{"encoder_arch": "mlp_mixer", "model": "image captioner", "dataset": "photos of plants and fungi (iNaturalist)", "train_examples": 90422, "image_size": 64, "crop_scale_min": 1, "horizontal_flip": true, "translate": 0.06, "rotation_deg": 10, "tokenizer": "word", "vocab_size": 1482, "encoder_norm": "layernorm", "encoder_norm_position": "sandwich", "encoder_activation": "gelu", "encoder_mlp_ratio": 4, "encoder_parallel_block": false, "encoder_inner_norm": false, "encoder_patch_size": [8, 8], "encoder_conv_stem": false, "encoder_layers": 12, "encoder_width": 192, "fusion": "cross_attention", "decoder_width": 128, "decoder_layers": 12, "decoder_norm": "rmsnorm", "decoder_norm_position": "pre", "decoder_activation": "gelu", "decoder_mlp_ratio": 3, "decoder_head_dim": 64, "decoder_fused_qkv": false, "decoder_bias": "none", "decoder_qk_norm": false, "decoder_parallel_block": false, "decoder_dropout": 0.1, "decoder_inner_norm": false, "decoder_positions": "learned", "decoder_cross_attention_every": 1, "decoder_tie_embeddings": false, "init": "torch_default", "residual_init": "scaled_by_depth", "optimizer": "cautious_adamw", "learning_rate": 0.0018, "beta1": 0.8, "beta2": 0.999, "eps": 1e-08, "max_grad_norm": 5.0, "max_steps": 18300, "batch_size": 64, "epochs": 13.0, "lr_schedule": "cosine", "final_lr_fraction": 0.01, "warmup_steps": 1830, "weight_decay": 0.2}
Rows from block 8 of the text decoder of a small image captioner, named by matrix and row number. Rows with one number belong to one neuron. Each number is 50 + 10 x the weight over its row's rms, rounded and kept within 0 to 99. All counts start at 0.
After each neuron's rows are labels from the 100 texts, of 14976, where the neuron reaches its highest value: "tokens" is the input token at the peak. Only what is clearly more common there than usual is listed. The data: photos of plants and fungi (iNaturalist).
# fc1: MLP up (decoder.blocks.8.mlp.fc1.weight, 384x128), inputs 0-127
# fc2: MLP down (decoder.blocks.8.mlp.fc2.weight, 128x384, transposed), outputs 0-127

fc1.192:44 57 39 45 42 48 38 58 58 70 45 58 56 60 37 47 35 40 69 55 45 48 44 49 65 41 36 54 59 37 38 59 43 38 38 49 42 39 60 35 54 48 46 29 51 32 47 56 51 46 34 60 53 55 53 65 37 43 40 55 41 38 47 53 58 51 37 56 30 60 29 60 50 60 31 54 60 48 51 47 49 46 41 53 51 69 46 56 39 59 68 70 40 49 42 66 58 53 67 34 49 67 58 46 42 65 49 53 43 52 56 64 66 46 60 46 51 46 50 46 40 68 41 58 67 51 40 59
fc2.192:39 63 42 60 50 39 62 52 56 50 46 60 36 35 41 61 52 61 46 71 55 49 41 39 50 45 50 46 54 64 25 49 64 55 53 47 50 50 38 57 41 53 68 65 36 65 47 45 43 40 58 51 54 45 65 40 49 50 36 56 59 63 46 40 68 70 43 60 26 41 62 43 41 30 55 54 42 49 54 59 46 61 39 64 52 64 43 47 42 66 65 47 47 45 48 65 48 79 47 37 48 54 60 50 43 39 53 54 61 53 68 37 31 64 48 41 37 43 49 52 58 52 54 45 58 49 50 57
tokens: "("

fc1.4:67 39 44 77 44 42 59 50 37 59 51 60 52 59 46 48 48 45 42 56 44 40 53 61 57 51 51 44 60 46 61 46 42 57 58 48 36 33 38 46 34 46 44 50 56 53 44 52 64 38 52 62 52 49 51 54 45 48 42 63 49 32 32 44 49 52 66 40 66 34 43 62 60 48 50 65 56 51 77 51 44 55 61 36 54 30 60 35 47 47 54 47 44 61 15 44 61 62 36 55 52 59 52 45 29 50 28 55 49 64 52 56 63 48 51 45 46 51 45 66 63 44 54 54 61 54 36 49
fc2.4:61 43 64 32 37 46 46 64 51 49 52 54 46 52 74 51 47 40 71 57 37 55 20 54 51 56 56 65 62 36 63 40 49 56 44 45 54 52 47 58 60 48 36 53 51 42 67 50 56 50 45 44 50 48 47 66 58 53 47 40 45 64 53 60 61 60 48 57 58 67 30 62 64 57 43 38 48 40 49 45 49 65 45 67 46 69 66 59 47 36 49 40 59 54 75 56 35 41 49 49 50 43 53 44 46 45 63 61 51 42 42 55 42 53 33 58 53 65 40 34 40 38 54 59 43 43 68 55
tokens: "poison"; "golden"

fc1.177:46 52 57 50 49 57 43 47 36 56 31 56 45 47 50 42 53 57 45 49 43 56 52 41 58 42 55 25 44 34 61 53 57 44 41 36 59 46 34 54 50 60 45 38 59 44 62 56 39 35 53 48 65 44 59 65 70 48 36 57 44 44 37 52 84 56 48 30 51 38 38 37 47 50 55 24 47 44 64 63 56 41 48 43 30 49 59 44 33 63 42 39 65 56 40 39 41 56 54 40 44 59 48 45 36 50 45 43 63 61 45 64 57 49 56 56 27 40 48 62 40 61 48 46 53 57 50 45
fc2.177:55 47 49 49 31 33 42 40 58 44 42 53 41 37 60 48 30 47 60 46 65 44 53 43 46 48 41 30 37 44 47 59 45 55 52 58 54 54 56 57 56 55 51 56 40 51 54 44 61 47 60 28 59 53 44 46 37 64 60 62 57 47 62 51 38 38 67 57 55 71 31 60 45 52 52 61 49 34 56 48 44 46 45 53 36 56 46 50 52 68 43 54 32 58 56 69 33 72 58 63 52 56 52 33 53 50 53 47 68 55 59 31 64 49 65 66 66 68 46 49 35 48 56 60 53 66 42 42
tokens: "poison"

fc1.317:50 59 58 42 43 64 64 57 54 42 56 46 48 61 75 44 60 51 64 68 39 60 37 48 52 55 41 76 67 60 51 59 51 46 64 65 47 52 75 59 39 67 54 39 46 52 38 44 47 58 38 52 39 52 56 39 54 46 59 68 45 38 50 54 48 51 36 62 48 65 65 45 43 68 52 43 58 44 55 55 36 42 52 41 55 49 38 50 35 62 49 64 55 55 58 54 40 38 43 35 54 40 55 51 56 57 46 46 76 35 48 52 50 59 34 66 41 46 61 47 43 40 50 32 37 39 43 46
fc2.317:47 49 34 48 53 53 49 52 50 42 48 57 52 56 49 57 41 48 57 41 41 49 31 56 45 50 48 46 52 36 49 52 48 54 56 43 49 45 46 74 55 46 42 32 51 44 58 47 52 57 49 35 54 57 41 58 58 44 42 55 47 51 51 48 54 66 63 99 59 51 74 60 70 46 65 66 44 49 44 60 63 50 56 44 65 52 42 35 65 52 32 46 48 54 63 48 59 43 47 40 38 54 36 50 59 53 36 49 36 54 65 62 79 38 55 55 59 51 48 53 43 50 46 59 34 54 54 37
tokens: "common"; "yellow"

fc1.233:59 48 44 58 52 66 59 43 56 49 49 52 68 64 61 35 56 62 68 63 45 51 53 63 61 57 50 50 46 62 39 57 68 38 46 67 53 41 59 45 53 55 54 33 59 55 60 42 42 52 38 36 54 41 59 49 74 40 44 51 55 48 54 50 53 68 59 43 38 56 49 37 59 54 45 49 53 47 45 53 45 46 62 39 46 55 49 64 45 68 52 45 75 43 44 71 49 48 52 37 40 42 35 64 56 39 53 52 62 50 40 53 79 48 44 44 34 52 66 46 29 54 55 31 38 60 44 38
fc2.233:36 44 57 53 46 60 55 51 49 48 53 69 59 31 63 46 43 49 62 61 54 48 39 33 67 60 60 61 44 46 52 43 47 38 64 62 55 44 49 44 39 67 68 47 50 50 49 54 65 55 48 28 47 60 46 49 39 49 47 52 53 52 30 57 39 59 58 33 50 64 49 50 58 33 63 44 53 55 42 26 58 65 53 45 41 73 52 47 43 48 43 45 53 45 53 49 65 44 37 41 53 52 69 47 47 29 48 42 45 46 62 57 40 49 42 76 42 57 52 35 26 55 58 48 36 55 32 57
tokens: "fireweed"; "flower"

fc1.181:53 51 51 55 55 64 72 50 52 31 48 54 44 47 63 57 44 37 63 66 50 66 48 50 46 47 28 60 64 57 39 52 57 38 59 56 69 60 51 65 44 58 60 37 57 50 49 46 50 41 58 51 40 42 49 47 52 37 45 77 41 47 45 58 50 54 33 56 48 64 68 33 56 57 47 42 54 37 51 58 52 30 46 40 53 52 47 44 38 56 58 66 71 48 45 59 24 48 48 19 34 45 52 57 62 48 51 40 62 39 55 49 49 59 57 61 50 42 49 47 39 36 47 34 41 46 53 46
fc2.181:60 49 54 40 54 41 45 44 54 49 58 53 58 57 44 60 51 53 37 36 53 49 35 53 47 57 52 47 46 34 46 48 53 54 56 50 62 48 42 64 51 53 47 33 53 49 59 48 57 39 46 54 55 40 35 64 60 37 44 42 50 51 57 48 56 47 60 99 51 38 55 41 58 47 63 55 45 51 48 45 65 49 43 47 33 50 47 48 57 49 36 52 43 48 54 49 56 24 50 55 50 52 50 49 72 49 53 47 51 56 43 44 93 47 54 46 54 49 50 46 44 52 53 48 48 57 55 56
tokens: "common"; "red"

fc1.216:73 49 23 51 47 59 47 54 63 40 50 65 64 53 50 44 52 39 51 66 47 46 18 51 43 54 62 63 45 44 40 53 56 43 41 68 49 39 53 29 33 56 44 43 56 67 47 56 35 54 46 47 49 52 64 47 45 48 51 44 50 35 30 29 47 63 38 50 37 45 54 42 54 56 53 55 55 54 49 59 44 50 68 44 61 43 40 63 43 66 48 53 39 40 49 46 46 44 54 64 58 53 56 52 67 48 46 55 54 50 42 47 57 49 53 42 66 58 72 64 73 51 60 51 42 70 47 49
fc2.216:39 51 49 53 40 43 61 55 50 55 56 41 26 62 49 53 55 58 46 42 34 49 69 45 43 58 49 61 47 52 56 45 42 46 46 48 41 67 51 50 62 72 42 57 50 54 49 44 53 74 48 30 56 53 47 63 83 47 42 55 62 50 53 53 55 48 64 32 66 73 39 59 59 50 54 35 42 44 47 57 38 45 38 53 50 59 51 41 61 47 49 53 38 72 34 30 49 67 39 40 52 59 47 48 39 57 48 55 41 59 62 51 50 41 57 59 46 43 50 61 43 49 45 42 37 47 48 22
tokens: "thickleaved"; "california"

fc1.142:50 48 46 79 49 65 48 62 61 61 52 60 43 53 53 31 41 47 65 57 38 49 42 53 49 45 44 68 52 57 37 56 33 53 54 66 57 63 42 37 42 46 56 38 76 57 33 47 46 45 48 62 74 40 58 52 42 53 61 64 40 48 43 40 43 59 44 51 57 49 42 36 49 53 39 51 40 57 55 59 47 58 54 44 57 58 61 38 54 54 47 56 43 48 52 34 47 54 47 47 43 65 43 29 43 57 47 48 48 42 36 39 52 57 58 37 60 62 53 70 24 60 43 42 44 70 32 45
fc2.142:57 56 53 49 49 47 62 55 68 56 53 41 53 55 55 48 67 43 54 25 31 46 40 24 57 56 47 52 41 56 46 60 43 54 36 43 40 69 35 37 63 60 58 45 57 54 45 50 44 60 21 43 45 48 52 41 34 66 47 48 49 61 63 43 58 55 53 59 54 55 18 37 56 48 36 38 61 55 47 52 59 56 46 49 53 58 50 38 48 51 55 35 51 55 32 44 58 54 45 50 55 56 57 64 59 54 64 66 49 70 34 44 56 67 64 47 56 65 56 62 64 50 42 56 49 50 42 46
tokens: "california"; "corn"; "leaved"; "germander"

fc1.235:46 46 31 42 39 51 32 52 62 56 52 38 62 54 48 46 47 42 62 62 70 52 40 43 57 69 40 58 55 57 45 53 53 49 52 48 56 39 37 53 38 53 72 49 60 55 59 52 56 41 51 54 48 50 64 80 38 67 64 48 55 49 30 49 42 52 57 45 41 46 37 54 48 53 67 54 56 56 62 47 55 67 51 38 49 31 48 42 45 60 57 46 54 45 24 64 42 49 73 48 50 37 51 46 45 45 49 59 45 53 44 45 72 49 43 45 57 50 60 66 56 44 38 67 74 46 54 67
fc2.235:53 58 54 19 51 43 56 58 52 52 37 72 60 34 51 47 60 51 45 51 49 63 45 46 42 62 55 50 63 45 70 54 44 43 63 49 61 50 55 23 60 64 49 49 46 46 39 38 45 57 59 53 44 51 48 53 56 32 47 48 36 62 48 36 50 60 49 53 47 52 59 64 65 68 41 62 42 33 41 67 53 36 47 54 55 61 35 42 54 55 43 41 31 51 52 45 38 40 47 59 55 46 66 61 52 58 55 52 53 25 45 54 34 62 31 54 56 73 57 48 46 43 34 42 42 52 55 52
tokens: "common"; "-"

fc1.199:56 51 46 54 44 70 75 59 60 56 49 49 55 51 53 64 57 40 61 54 66 59 46 54 53 48 61 51 46 71 22 52 45 62 38 60 52 49 45 51 40 57 51 42 62 61 42 53 59 66 34 39 45 60 56 43 58 57 35 55 39 53 44 41 50 48 48 48 47 71 52 37 57 48 45 43 57 49 44 51 56 70 62 42 54 77 69 62 52 41 30 77 50 40 55 47 48 44 48 53 54 64 49 60 49 50 58 43 60 47 57 43 72 63 52 45 53 61 68 44 37 65 56 53 47 43 43 61
fc2.199:47 63 53 39 53 51 64 53 49 65 51 40 44 51 47 53 49 38 64 46 55 62 52 32 34 52 42 46 31 64 49 37 51 67 60 42 51 57 49 46 48 50 60 63 41 41 31 49 52 60 42 40 38 61 57 51 60 65 37 56 56 62 72 50 50 42 46 51 53 58 29 43 62 46 57 34 40 46 63 43 67 62 45 53 65 74 64 41 64 44 57 27 52 36 34 41 58 38 46 51 57 62 45 72 57 52 57 57 59 56 51 43 52 49 42 51 39 52 68 37 53 63 43 42 43 49 48 66
tokens: "fireweed"; "campion"; "stonecrop"; "ramsons"

fc1.382:51 69 48 67 64 53 65 41 40 31 41 39 59 46 53 61 44 45 66 46 46 51 52 38 68 39 46 54 52 54 35 58 39 29 54 44 62 67 55 43 50 56 54 38 54 45 55 54 51 50 54 39 50 49 46 53 46 50 34 64 45 58 41 62 58 43 34 53 54 55 49 50 59 48 31 38 49 40 45 47 30 39 57 47 62 53 46 45 35 52 59 67 53 58 47 53 25 37 31 37 35 46 64 56 22 59 44 37 58 43 38 60 44 62 49 37 44 44 62 46 46 59 43 53 55 43 31 45
fc2.382:59 48 52 54 31 45 44 41 36 52 58 56 33 60 32 61 65 38 31 48 32 43 58 69 49 62 44 59 59 64 38 49 57 46 52 64 37 37 42 52 56 43 44 37 75 56 59 49 33 45 53 60 45 54 45 41 51 37 42 46 46 48 58 43 51 54 36 89 54 45 24 51 36 41 51 57 54 47 58 38 52 37 43 54 46 27 54 47 43 55 58 54 57 37 50 38 53 49 44 42 59 55 46 44 55 62 46 49 43 61 45 44 61 63 58 41 43 47 63 40 35 52 59 42 52 46 47 50
tokens: "common"

fc1.99:48 52 54 54 40 46 47 44 45 40 39 56 52 61 29 49 59 42 57 56 28 41 59 59 69 43 55 43 44 67 56 42 43 44 46 34 43 55 40 47 40 36 38 50 70 42 71 72 46 54 30 58 54 48 31 51 55 61 53 51 63 54 44 33 64 44 45 51 51 47 52 35 42 54 58 58 34 61 45 54 55 55 49 42 47 41 49 39 47 60 41 35 63 32 31 48 40 52 52 60 60 37 58 48 51 47 63 34 55 65 31 57 71 50 56 54 58 49 63 63 55 59 64 36 60 55 50 42
fc2.99:52 41 35 45 54 57 64 56 54 54 54 56 50 53 47 62 52 28 37 41 43 47 54 46 41 56 57 35 62 44 34 49 57 62 29 43 56 55 53 53 62 22 68 45 37 58 29 50 45 63 44 68 64 53 51 57 45 42 49 39 61 52 53 51 41 64 40 56 52 39 66 50 61 46 57 47 33 48 49 49 61 47 66 57 60 50 52 74 63 32 49 40 51 54 76 39 53 48 47 56 47 62 42 44 63 66 43 43 45 55 51 49 68 49 37 48 35 39 57 55 60 39 40 66 60 48 62 45
tokens: "thickleaved"; "pink"; "narrow"; "cornus"

fc1.288:60 56 48 48 55 39 59 56 46 40 81 47 43 58 54 43 44 56 62 50 51 58 42 62 60 43 52 42 72 44 55 57 52 52 56 57 52 63 42 62 49 61 48 24 46 45 62 38 38 43 53 43 68 46 61 49 61 44 39 52 62 49 47 64 51 60 30 52 57 54 53 48 37 64 40 25 54 48 54 38 38 20 49 49 55 52 44 47 57 52 56 30 58 55 57 58 45 30 42 33 31 56 47 52 48 56 48 30 44 49 60 55 61 50 49 37 31 45 50 58 35 58 60 40 58 50 45 60
fc2.288:65 57 55 41 54 54 48 60 46 51 44 53 71 52 53 50 59 52 28 52 48 59 35 50 56 55 46 56 33 49 52 27 52 49 46 54 51 53 50 70 61 52 51 63 52 54 41 71 62 34 30 52 44 53 41 52 40 52 53 49 42 39 44 54 45 44 60 53 62 49 53 62 58 53 57 61 71 41 61 31 57 76 50 48 68 37 40 56 49 46 48 65 49 48 63 36 54 40 58 53 75 51 55 44 46 43 68 46 75 49 53 36 52 46 34 70 58 45 43 53 72 45 52 63 49 53 40 49
tokens: "common"

fc1.255:37 46 36 43 39 53 60 39 38 64 44 43 65 38 50 57 52 46 70 41 46 59 42 42 65 51 65 58 57 42 34 64 39 32 50 58 59 43 57 58 58 44 70 24 52 43 43 58 73 64 33 67 51 49 43 46 44 36 38 42 46 45 49 48 55 56 57 51 47 39 53 52 52 45 27 60 50 51 53 48 52 59 29 42 59 57 52 66 29 49 52 60 42 58 60 51 54 73 39 56 49 53 53 45 49 59 49 58 58 58 38 50 63 51 51 45 51 43 40 48 32 66 43 70 52 61 39 58
fc2.255:34 61 53 46 42 62 44 55 48 42 50 45 55 37 40 64 55 38 52 75 47 53 48 18 51 35 47 47 50 59 59 55 56 55 60 50 43 63 46 51 35 53 59 72 47 42 53 36 61 50 50 42 53 45 57 38 52 55 41 43 60 51 47 48 63 57 39 50 33 53 66 46 57 39 46 61 52 68 68 60 49 47 52 55 58 60 55 50 32 49 39 44 74 44 47 72 59 53 52 39 41 52 50 55 36 22 43 38 52 54 57 46 47 47 55 51 44 58 43 24 44 53 52 38 54 25 52 59
tokens: "("; "mojave"

fc1.271:69 40 33 49 34 31 55 48 32 51 45 60 58 61 60 52 55 46 66 53 54 39 60 56 57 54 49 60 45 71 63 49 52 52 38 50 57 60 54 63 45 54 45 43 48 54 63 46 37 62 51 55 45 62 42 39 47 43 53 42 53 41 41 32 53 55 37 50 68 47 73 28 58 53 44 25 64 56 44 55 56 54 45 49 51 54 27 32 44 58 68 42 53 44 39 56 25 54 47 43 58 44 42 60 63 37 46 40 58 45 43 60 63 45 43 59 62 33 54 55 48 48 63 33 50 41 55 57
fc2.271:52 40 31 40 55 67 37 59 36 44 53 41 72 35 53 24 54 49 47 55 60 38 55 45 55 47 38 57 51 36 39 36 57 64 44 43 54 47 47 62 48 49 33 37 48 53 51 65 38 39 42 50 62 56 35 50 41 49 50 30 33 52 55 53 38 69 52 51 56 51 36 54 59 34 41 46 39 31 45 50 48 44 44 48 49 47 50 74 46 37 36 30 50 41 47 51 49 31 55 64 58 45 39 61 52 46 52 54 46 53 59 56 61 31 54 43 42 55 50 44 42 67 51 50 43 71 37 56
tokens: "("; "common"

fc1.323:43 46 55 60 48 44 59 46 49 48 43 62 56 60 51 52 63 57 57 46 42 43 63 49 65 59 44 48 41 65 65 42 60 47 38 43 33 44 58 44 40 38 37 50 59 46 53 54 54 62 50 45 43 57 49 44 66 54 46 40 44 39 41 54 61 62 51 40 57 66 46 59 34 48 43 54 46 62 55 36 43 73 69 34 36 54 42 46 31 56 43 46 70 41 48 62 62 60 48 56 70 39 72 52 31 50 59 43 60 43 53 62 64 60 44 66 45 58 42 56 48 66 74 38 44 36 44 59
fc2.323:58 37 42 37 49 51 60 32 61 30 46 50 34 58 47 44 67 51 54 44 54 60 54 39 49 52 58 53 46 44 56 49 66 57 47 51 54 59 45 40 58 64 49 61 46 38 49 37 52 56 58 66 77 40 66 60 51 44 42 49 62 39 62 47 26 33 49 54 55 51 55 54 54 36 44 51 60 45 42 56 55 43 54 50 55 38 77 56 71 45 67 58 76 58 49 66 64 40 51 36 44 59 32 36 56 57 47 54 41 49 46 52 50 61 56 41 45 60 72 53 35 62 57 44 49 50 51 49
tokens: "hawthorn"; "puffball"; "pear"; "thistle"

fc1.219:59 59 47 68 55 68 34 57 44 27 49 63 56 53 39 34 43 39 56 58 56 53 51 48 63 51 45 48 50 72 50 41 53 46 43 68 59 45 49 47 55 55 52 29 57 50 66 71 43 49 49 50 61 47 50 48 47 34 49 61 41 30 37 31 43 45 40 48 35 57 46 46 43 56 42 37 34 32 60 70 51 66 39 42 27 44 39 62 48 51 47 61 56 59 53 42 42 58 59 57 54 54 56 39 54 50 30 59 51 53 63 55 65 38 57 38 64 37 49 47 53 42 50 48 59 59 50 38
fc2.219:48 73 47 64 43 59 59 41 58 50 61 57 38 60 57 52 67 61 38 39 55 49 49 37 49 57 52 52 60 59 37 51 44 59 42 70 50 59 39 30 40 53 59 57 54 57 63 46 61 47 46 57 51 38 33 37 46 55 46 35 65 62 28 48 59 40 35 58 46 40 50 25 50 60 55 41 63 27 56 46 30 37 56 55 41 56 37 50 41 59 33 61 36 57 45 59 54 57 47 67 46 43 63 40 39 53 50 49 60 63 73 38 46 45 52 56 53 40 53 61 47 51 61 46 38 42 49 53
tokens: "thickleaved"; "little"; "may"; "red"

fc1.322:37 52 51 54 48 52 53 38 49 69 39 41 55 41 51 33 42 54 53 46 53 36 34 49 45 66 48 40 52 53 64 51 48 34 47 56 59 24 57 37 38 48 37 49 58 42 42 68 52 42 48 54 48 58 39 65 54 32 55 62 53 46 50 47 27 58 54 57 61 60 49 64 52 45 40 60 60 55 58 39 52 57 55 60 48 51 70 38 62 61 40 67 57 58 29 53 49 69 60 35 62 57 59 39 48 43 65 70 54 62 55 57 64 42 55 62 53 60 57 35 61 60 61 53 34 44 50 62
fc2.322:52 50 55 31 61 62 54 44 52 53 64 42 62 46 50 57 34 35 36 49 63 48 35 35 45 48 42 58 49 51 49 50 50 43 44 61 41 62 45 59 48 66 52 52 53 64 45 51 38 59 63 60 49 56 63 57 51 41 48 47 54 31 58 44 38 47 39 52 57 37 47 58 44 56 51 48 45 66 53 35 32 54 51 52 39 79 47 55 46 41 51 59 38 53 67 57 21 46 34 59 42 65 42 31 56 53 40 61 43 52 45 51 44 56 45 58 50 38 51 53 48 65 32 54 71 44 41 83
tokens: "eastern"; "butterfly"; "red"

fc1.149:44 35 51 47 26 64 43 53 60 54 60 59 59 47 34 42 48 49 71 74 49 45 57 59 49 19 56 51 38 42 66 47 60 48 55 46 56 46 36 55 58 63 52 27 57 39 41 54 48 53 47 63 43 59 49 65 58 57 57 54 49 34 51 53 55 54 54 57 41 49 36 56 26 54 41 48 53 61 70 55 53 52 47 39 47 44 43 46 24 60 32 50 66 52 50 46 53 44 56 57 40 36 40 48 46 37 49 37 58 70 38 70 63 56 49 50 49 57 45 57 38 51 46 47 50 64 43 54
fc2.149:58 54 60 48 53 35 45 51 38 38 65 48 53 60 66 51 40 68 51 46 48 57 57 45 57 50 37 40 62 48 46 56 44 50 44 54 51 63 43 59 61 56 35 58 54 49 56 44 55 49 13 45 61 61 53 43 34 54 72 39 43 57 32 56 64 73 37 46 71 46 62 59 51 41 50 42 51 36 67 61 40 49 44 46 44 61 43 27 54 54 47 45 33 32 60 45 35 50 65 36 55 48 46 46 47 44 52 53 58 36 39 48 54 64 52 40 60 36 66 42 53 57 58 48 55 42 55 39
tokens: "common"; "sweet"

fc1.369:37 34 55 70 26 51 52 51 42 57 67 66 65 69 47 47 50 47 76 47 41 41 63 68 66 42 62 60 62 53 61 47 49 73 42 49 35 51 53 39 47 30 50 49 54 43 56 61 58 66 43 52 35 60 40 45 44 58 64 51 54 34 44 63 57 62 51 45 56 54 44 48 40 42 41 45 56 67 40 52 50 53 57 61 39 58 53 52 58 45 40 47 69 52 53 53 42 57 41 58 62 41 54 60 49 45 63 54 51 46 46 62 62 58 54 54 57 54 66 42 32 41 57 36 55 54 60 67
fc2.369:59 41 44 60 42 51 60 49 46 46 49 62 41 41 44 44 52 53 37 63 56 57 61 58 53 60 38 62 65 47 38 66 62 60 56 37 60 39 52 39 57 46 56 69 39 65 39 54 48 54 45 66 66 64 75 58 50 59 45 52 50 55 38 38 46 41 27 48 30 50 64 47 55 54 65 54 39 57 65 36 54 48 58 55 55 35 41 70 51 69 53 56 66 48 67 51 48 66 62 52 63 59 47 40 60 69 55 48 51 49 41 52 68 36 43 48 51 43 58 50 45 63 56 39 41 44 55 37
tokens: "("

fc1.215:64 45 46 71 53 51 52 47 47 57 64 65 56 66 39 52 54 37 80 40 44 40 46 43 48 38 31 44 46 55 50 40 45 32 46 47 44 55 44 46 52 47 51 48 39 58 44 46 61 42 50 52 37 39 39 45 55 56 46 58 63 49 47 20 50 53 52 43 56 58 43 40 45 68 29 44 48 55 51 57 39 56 37 26 45 42 42 39 15 49 49 62 58 51 50 58 46 38 41 43 38 50 50 48 46 51 63 34 72 38 36 44 57 57 60 59 57 58 62 54 51 46 54 60 53 41 41 40
fc2.215:53 50 27 29 68 62 52 49 49 45 58 54 31 35 37 55 44 48 41 38 58 32 42 61 60 62 61 40 49 50 43 37 55 59 61 54 53 32 49 45 34 54 55 37 63 35 39 52 43 52 47 65 72 51 70 51 37 38 58 43 51 42 40 47 47 69 36 44 48 46 51 63 54 51 69 53 36 51 48 28 50 41 51 53 44 41 61 54 58 56 54 56 48 57 51 60 47 40 54 45 39 76 52 41 38 49 44 67 38 49 59 48 48 44 47 33 57 47 41 51 64 49 37 39 42 33 50 53
tokens: "("; "lily"

fc1.52:59 36 48 45 41 55 60 64 47 38 58 39 64 52 51 53 44 54 57 73 59 53 53 53 47 38 65 47 57 70 69 58 56 63 37 47 59 51 46 61 46 53 58 41 40 71 44 53 51 43 58 66 47 57 68 44 49 39 50 45 67 47 54 36 45 74 49 23 52 41 47 53 60 57 59 46 43 66 52 32 44 50 54 54 61 46 42 50 46 46 57 52 56 53 33 59 40 34 53 39 68 43 47 27 56 54 56 58 70 59 50 47 62 65 55 50 54 39 69 57 49 50 56 49 65 38 57 65
fc2.52:38 54 50 52 56 38 52 54 42 58 32 61 38 58 46 62 49 54 41 38 47 60 60 54 70 47 56 73 57 35 74 63 49 33 51 38 47 36 47 53 51 36 53 58 48 39 56 43 53 39 47 66 34 50 49 56 44 58 56 47 52 55 56 47 48 65 60 56 43 46 46 47 56 58 46 62 60 41 31 52 57 47 57 42 36 39 57 51 59 47 47 31 63 50 41 53 67 37 52 42 43 44 69 35 39 46 48 78 45 57 57 36 48 60 39 41 53 66 49 44 40 55 46 65 24 37 52 34
tokens: "eastern"

fc1.150:64 61 35 53 52 57 41 55 42 39 55 29 55 45 64 48 60 68 54 60 52 54 53 44 56 47 48 44 57 60 59 55 55 60 32 59 48 54 54 29 54 59 41 43 53 55 40 57 44 59 47 62 57 44 66 41 33 43 63 56 45 30 36 47 41 45 54 42 43 40 71 56 46 32 35 64 45 40 57 50 39 44 37 45 50 49 51 52 47 73 53 56 47 42 55 29 66 60 53 63 53 42 45 62 33 58 33 65 61 44 40 66 62 50 52 43 35 51 79 57 48 55 48 48 50 47 43 65
fc2.150:44 64 36 45 69 58 39 62 54 56 60 54 56 57 50 56 60 52 49 35 41 34 45 43 34 46 42 49 50 38 38 46 40 61 55 68 49 49 62 49 59 40 47 52 57 71 55 56 33 39 46 41 60 46 41 56 65 35 56 49 36 41 47 53 54 53 45 48 44 46 64 48 41 61 42 42 43 56 43 50 59 56 62 49 46 54 54 52 66 66 19 63 55 52 42 44 83 45 50 70 53 47 49 28 52 64 39 61 51 54 56 51 57 58 49 40 59 36 50 59 59 33 57 42 40 65 37 57
tokens: "thickleaved"; "indian"

fc1.19:53 61 43 55 60 49 58 32 39 46 47 44 42 50 57 59 73 52 63 43 47 60 52 49 48 60 48 32 71 59 39 45 38 37 35 42 46 52 55 42 49 49 41 39 51 55 41 57 36 42 27 58 63 28 47 45 54 41 50 51 53 42 33 33 48 49 32 38 52 72 58 36 56 47 24 42 45 43 38 49 44 23 47 41 62 59 60 41 54 58 39 61 50 37 53 48 45 42 48 33 33 47 62 56 49 54 45 44 54 38 48 58 52 45 42 54 35 55 71 51 54 49 57 50 35 36 55 60
fc2.19:47 43 45 66 53 47 53 56 42 45 64 45 56 52 36 44 50 58 56 30 34 47 48 51 28 64 53 52 56 51 37 56 38 47 58 51 51 45 55 37 52 54 54 40 59 48 52 59 39 54 12 50 53 49 44 51 36 43 61 55 46 49 58 55 63 64 31 48 53 59 35 37 48 63 43 45 46 52 49 30 63 46 56 41 43 45 49 16 63 46 49 33 53 43 42 42 42 48 35 44 53 53 59 49 50 53 50 62 50 77 51 46 55 42 47 54 67 58 34 67 48 53 57 62 60 51 36 30
tokens: "california"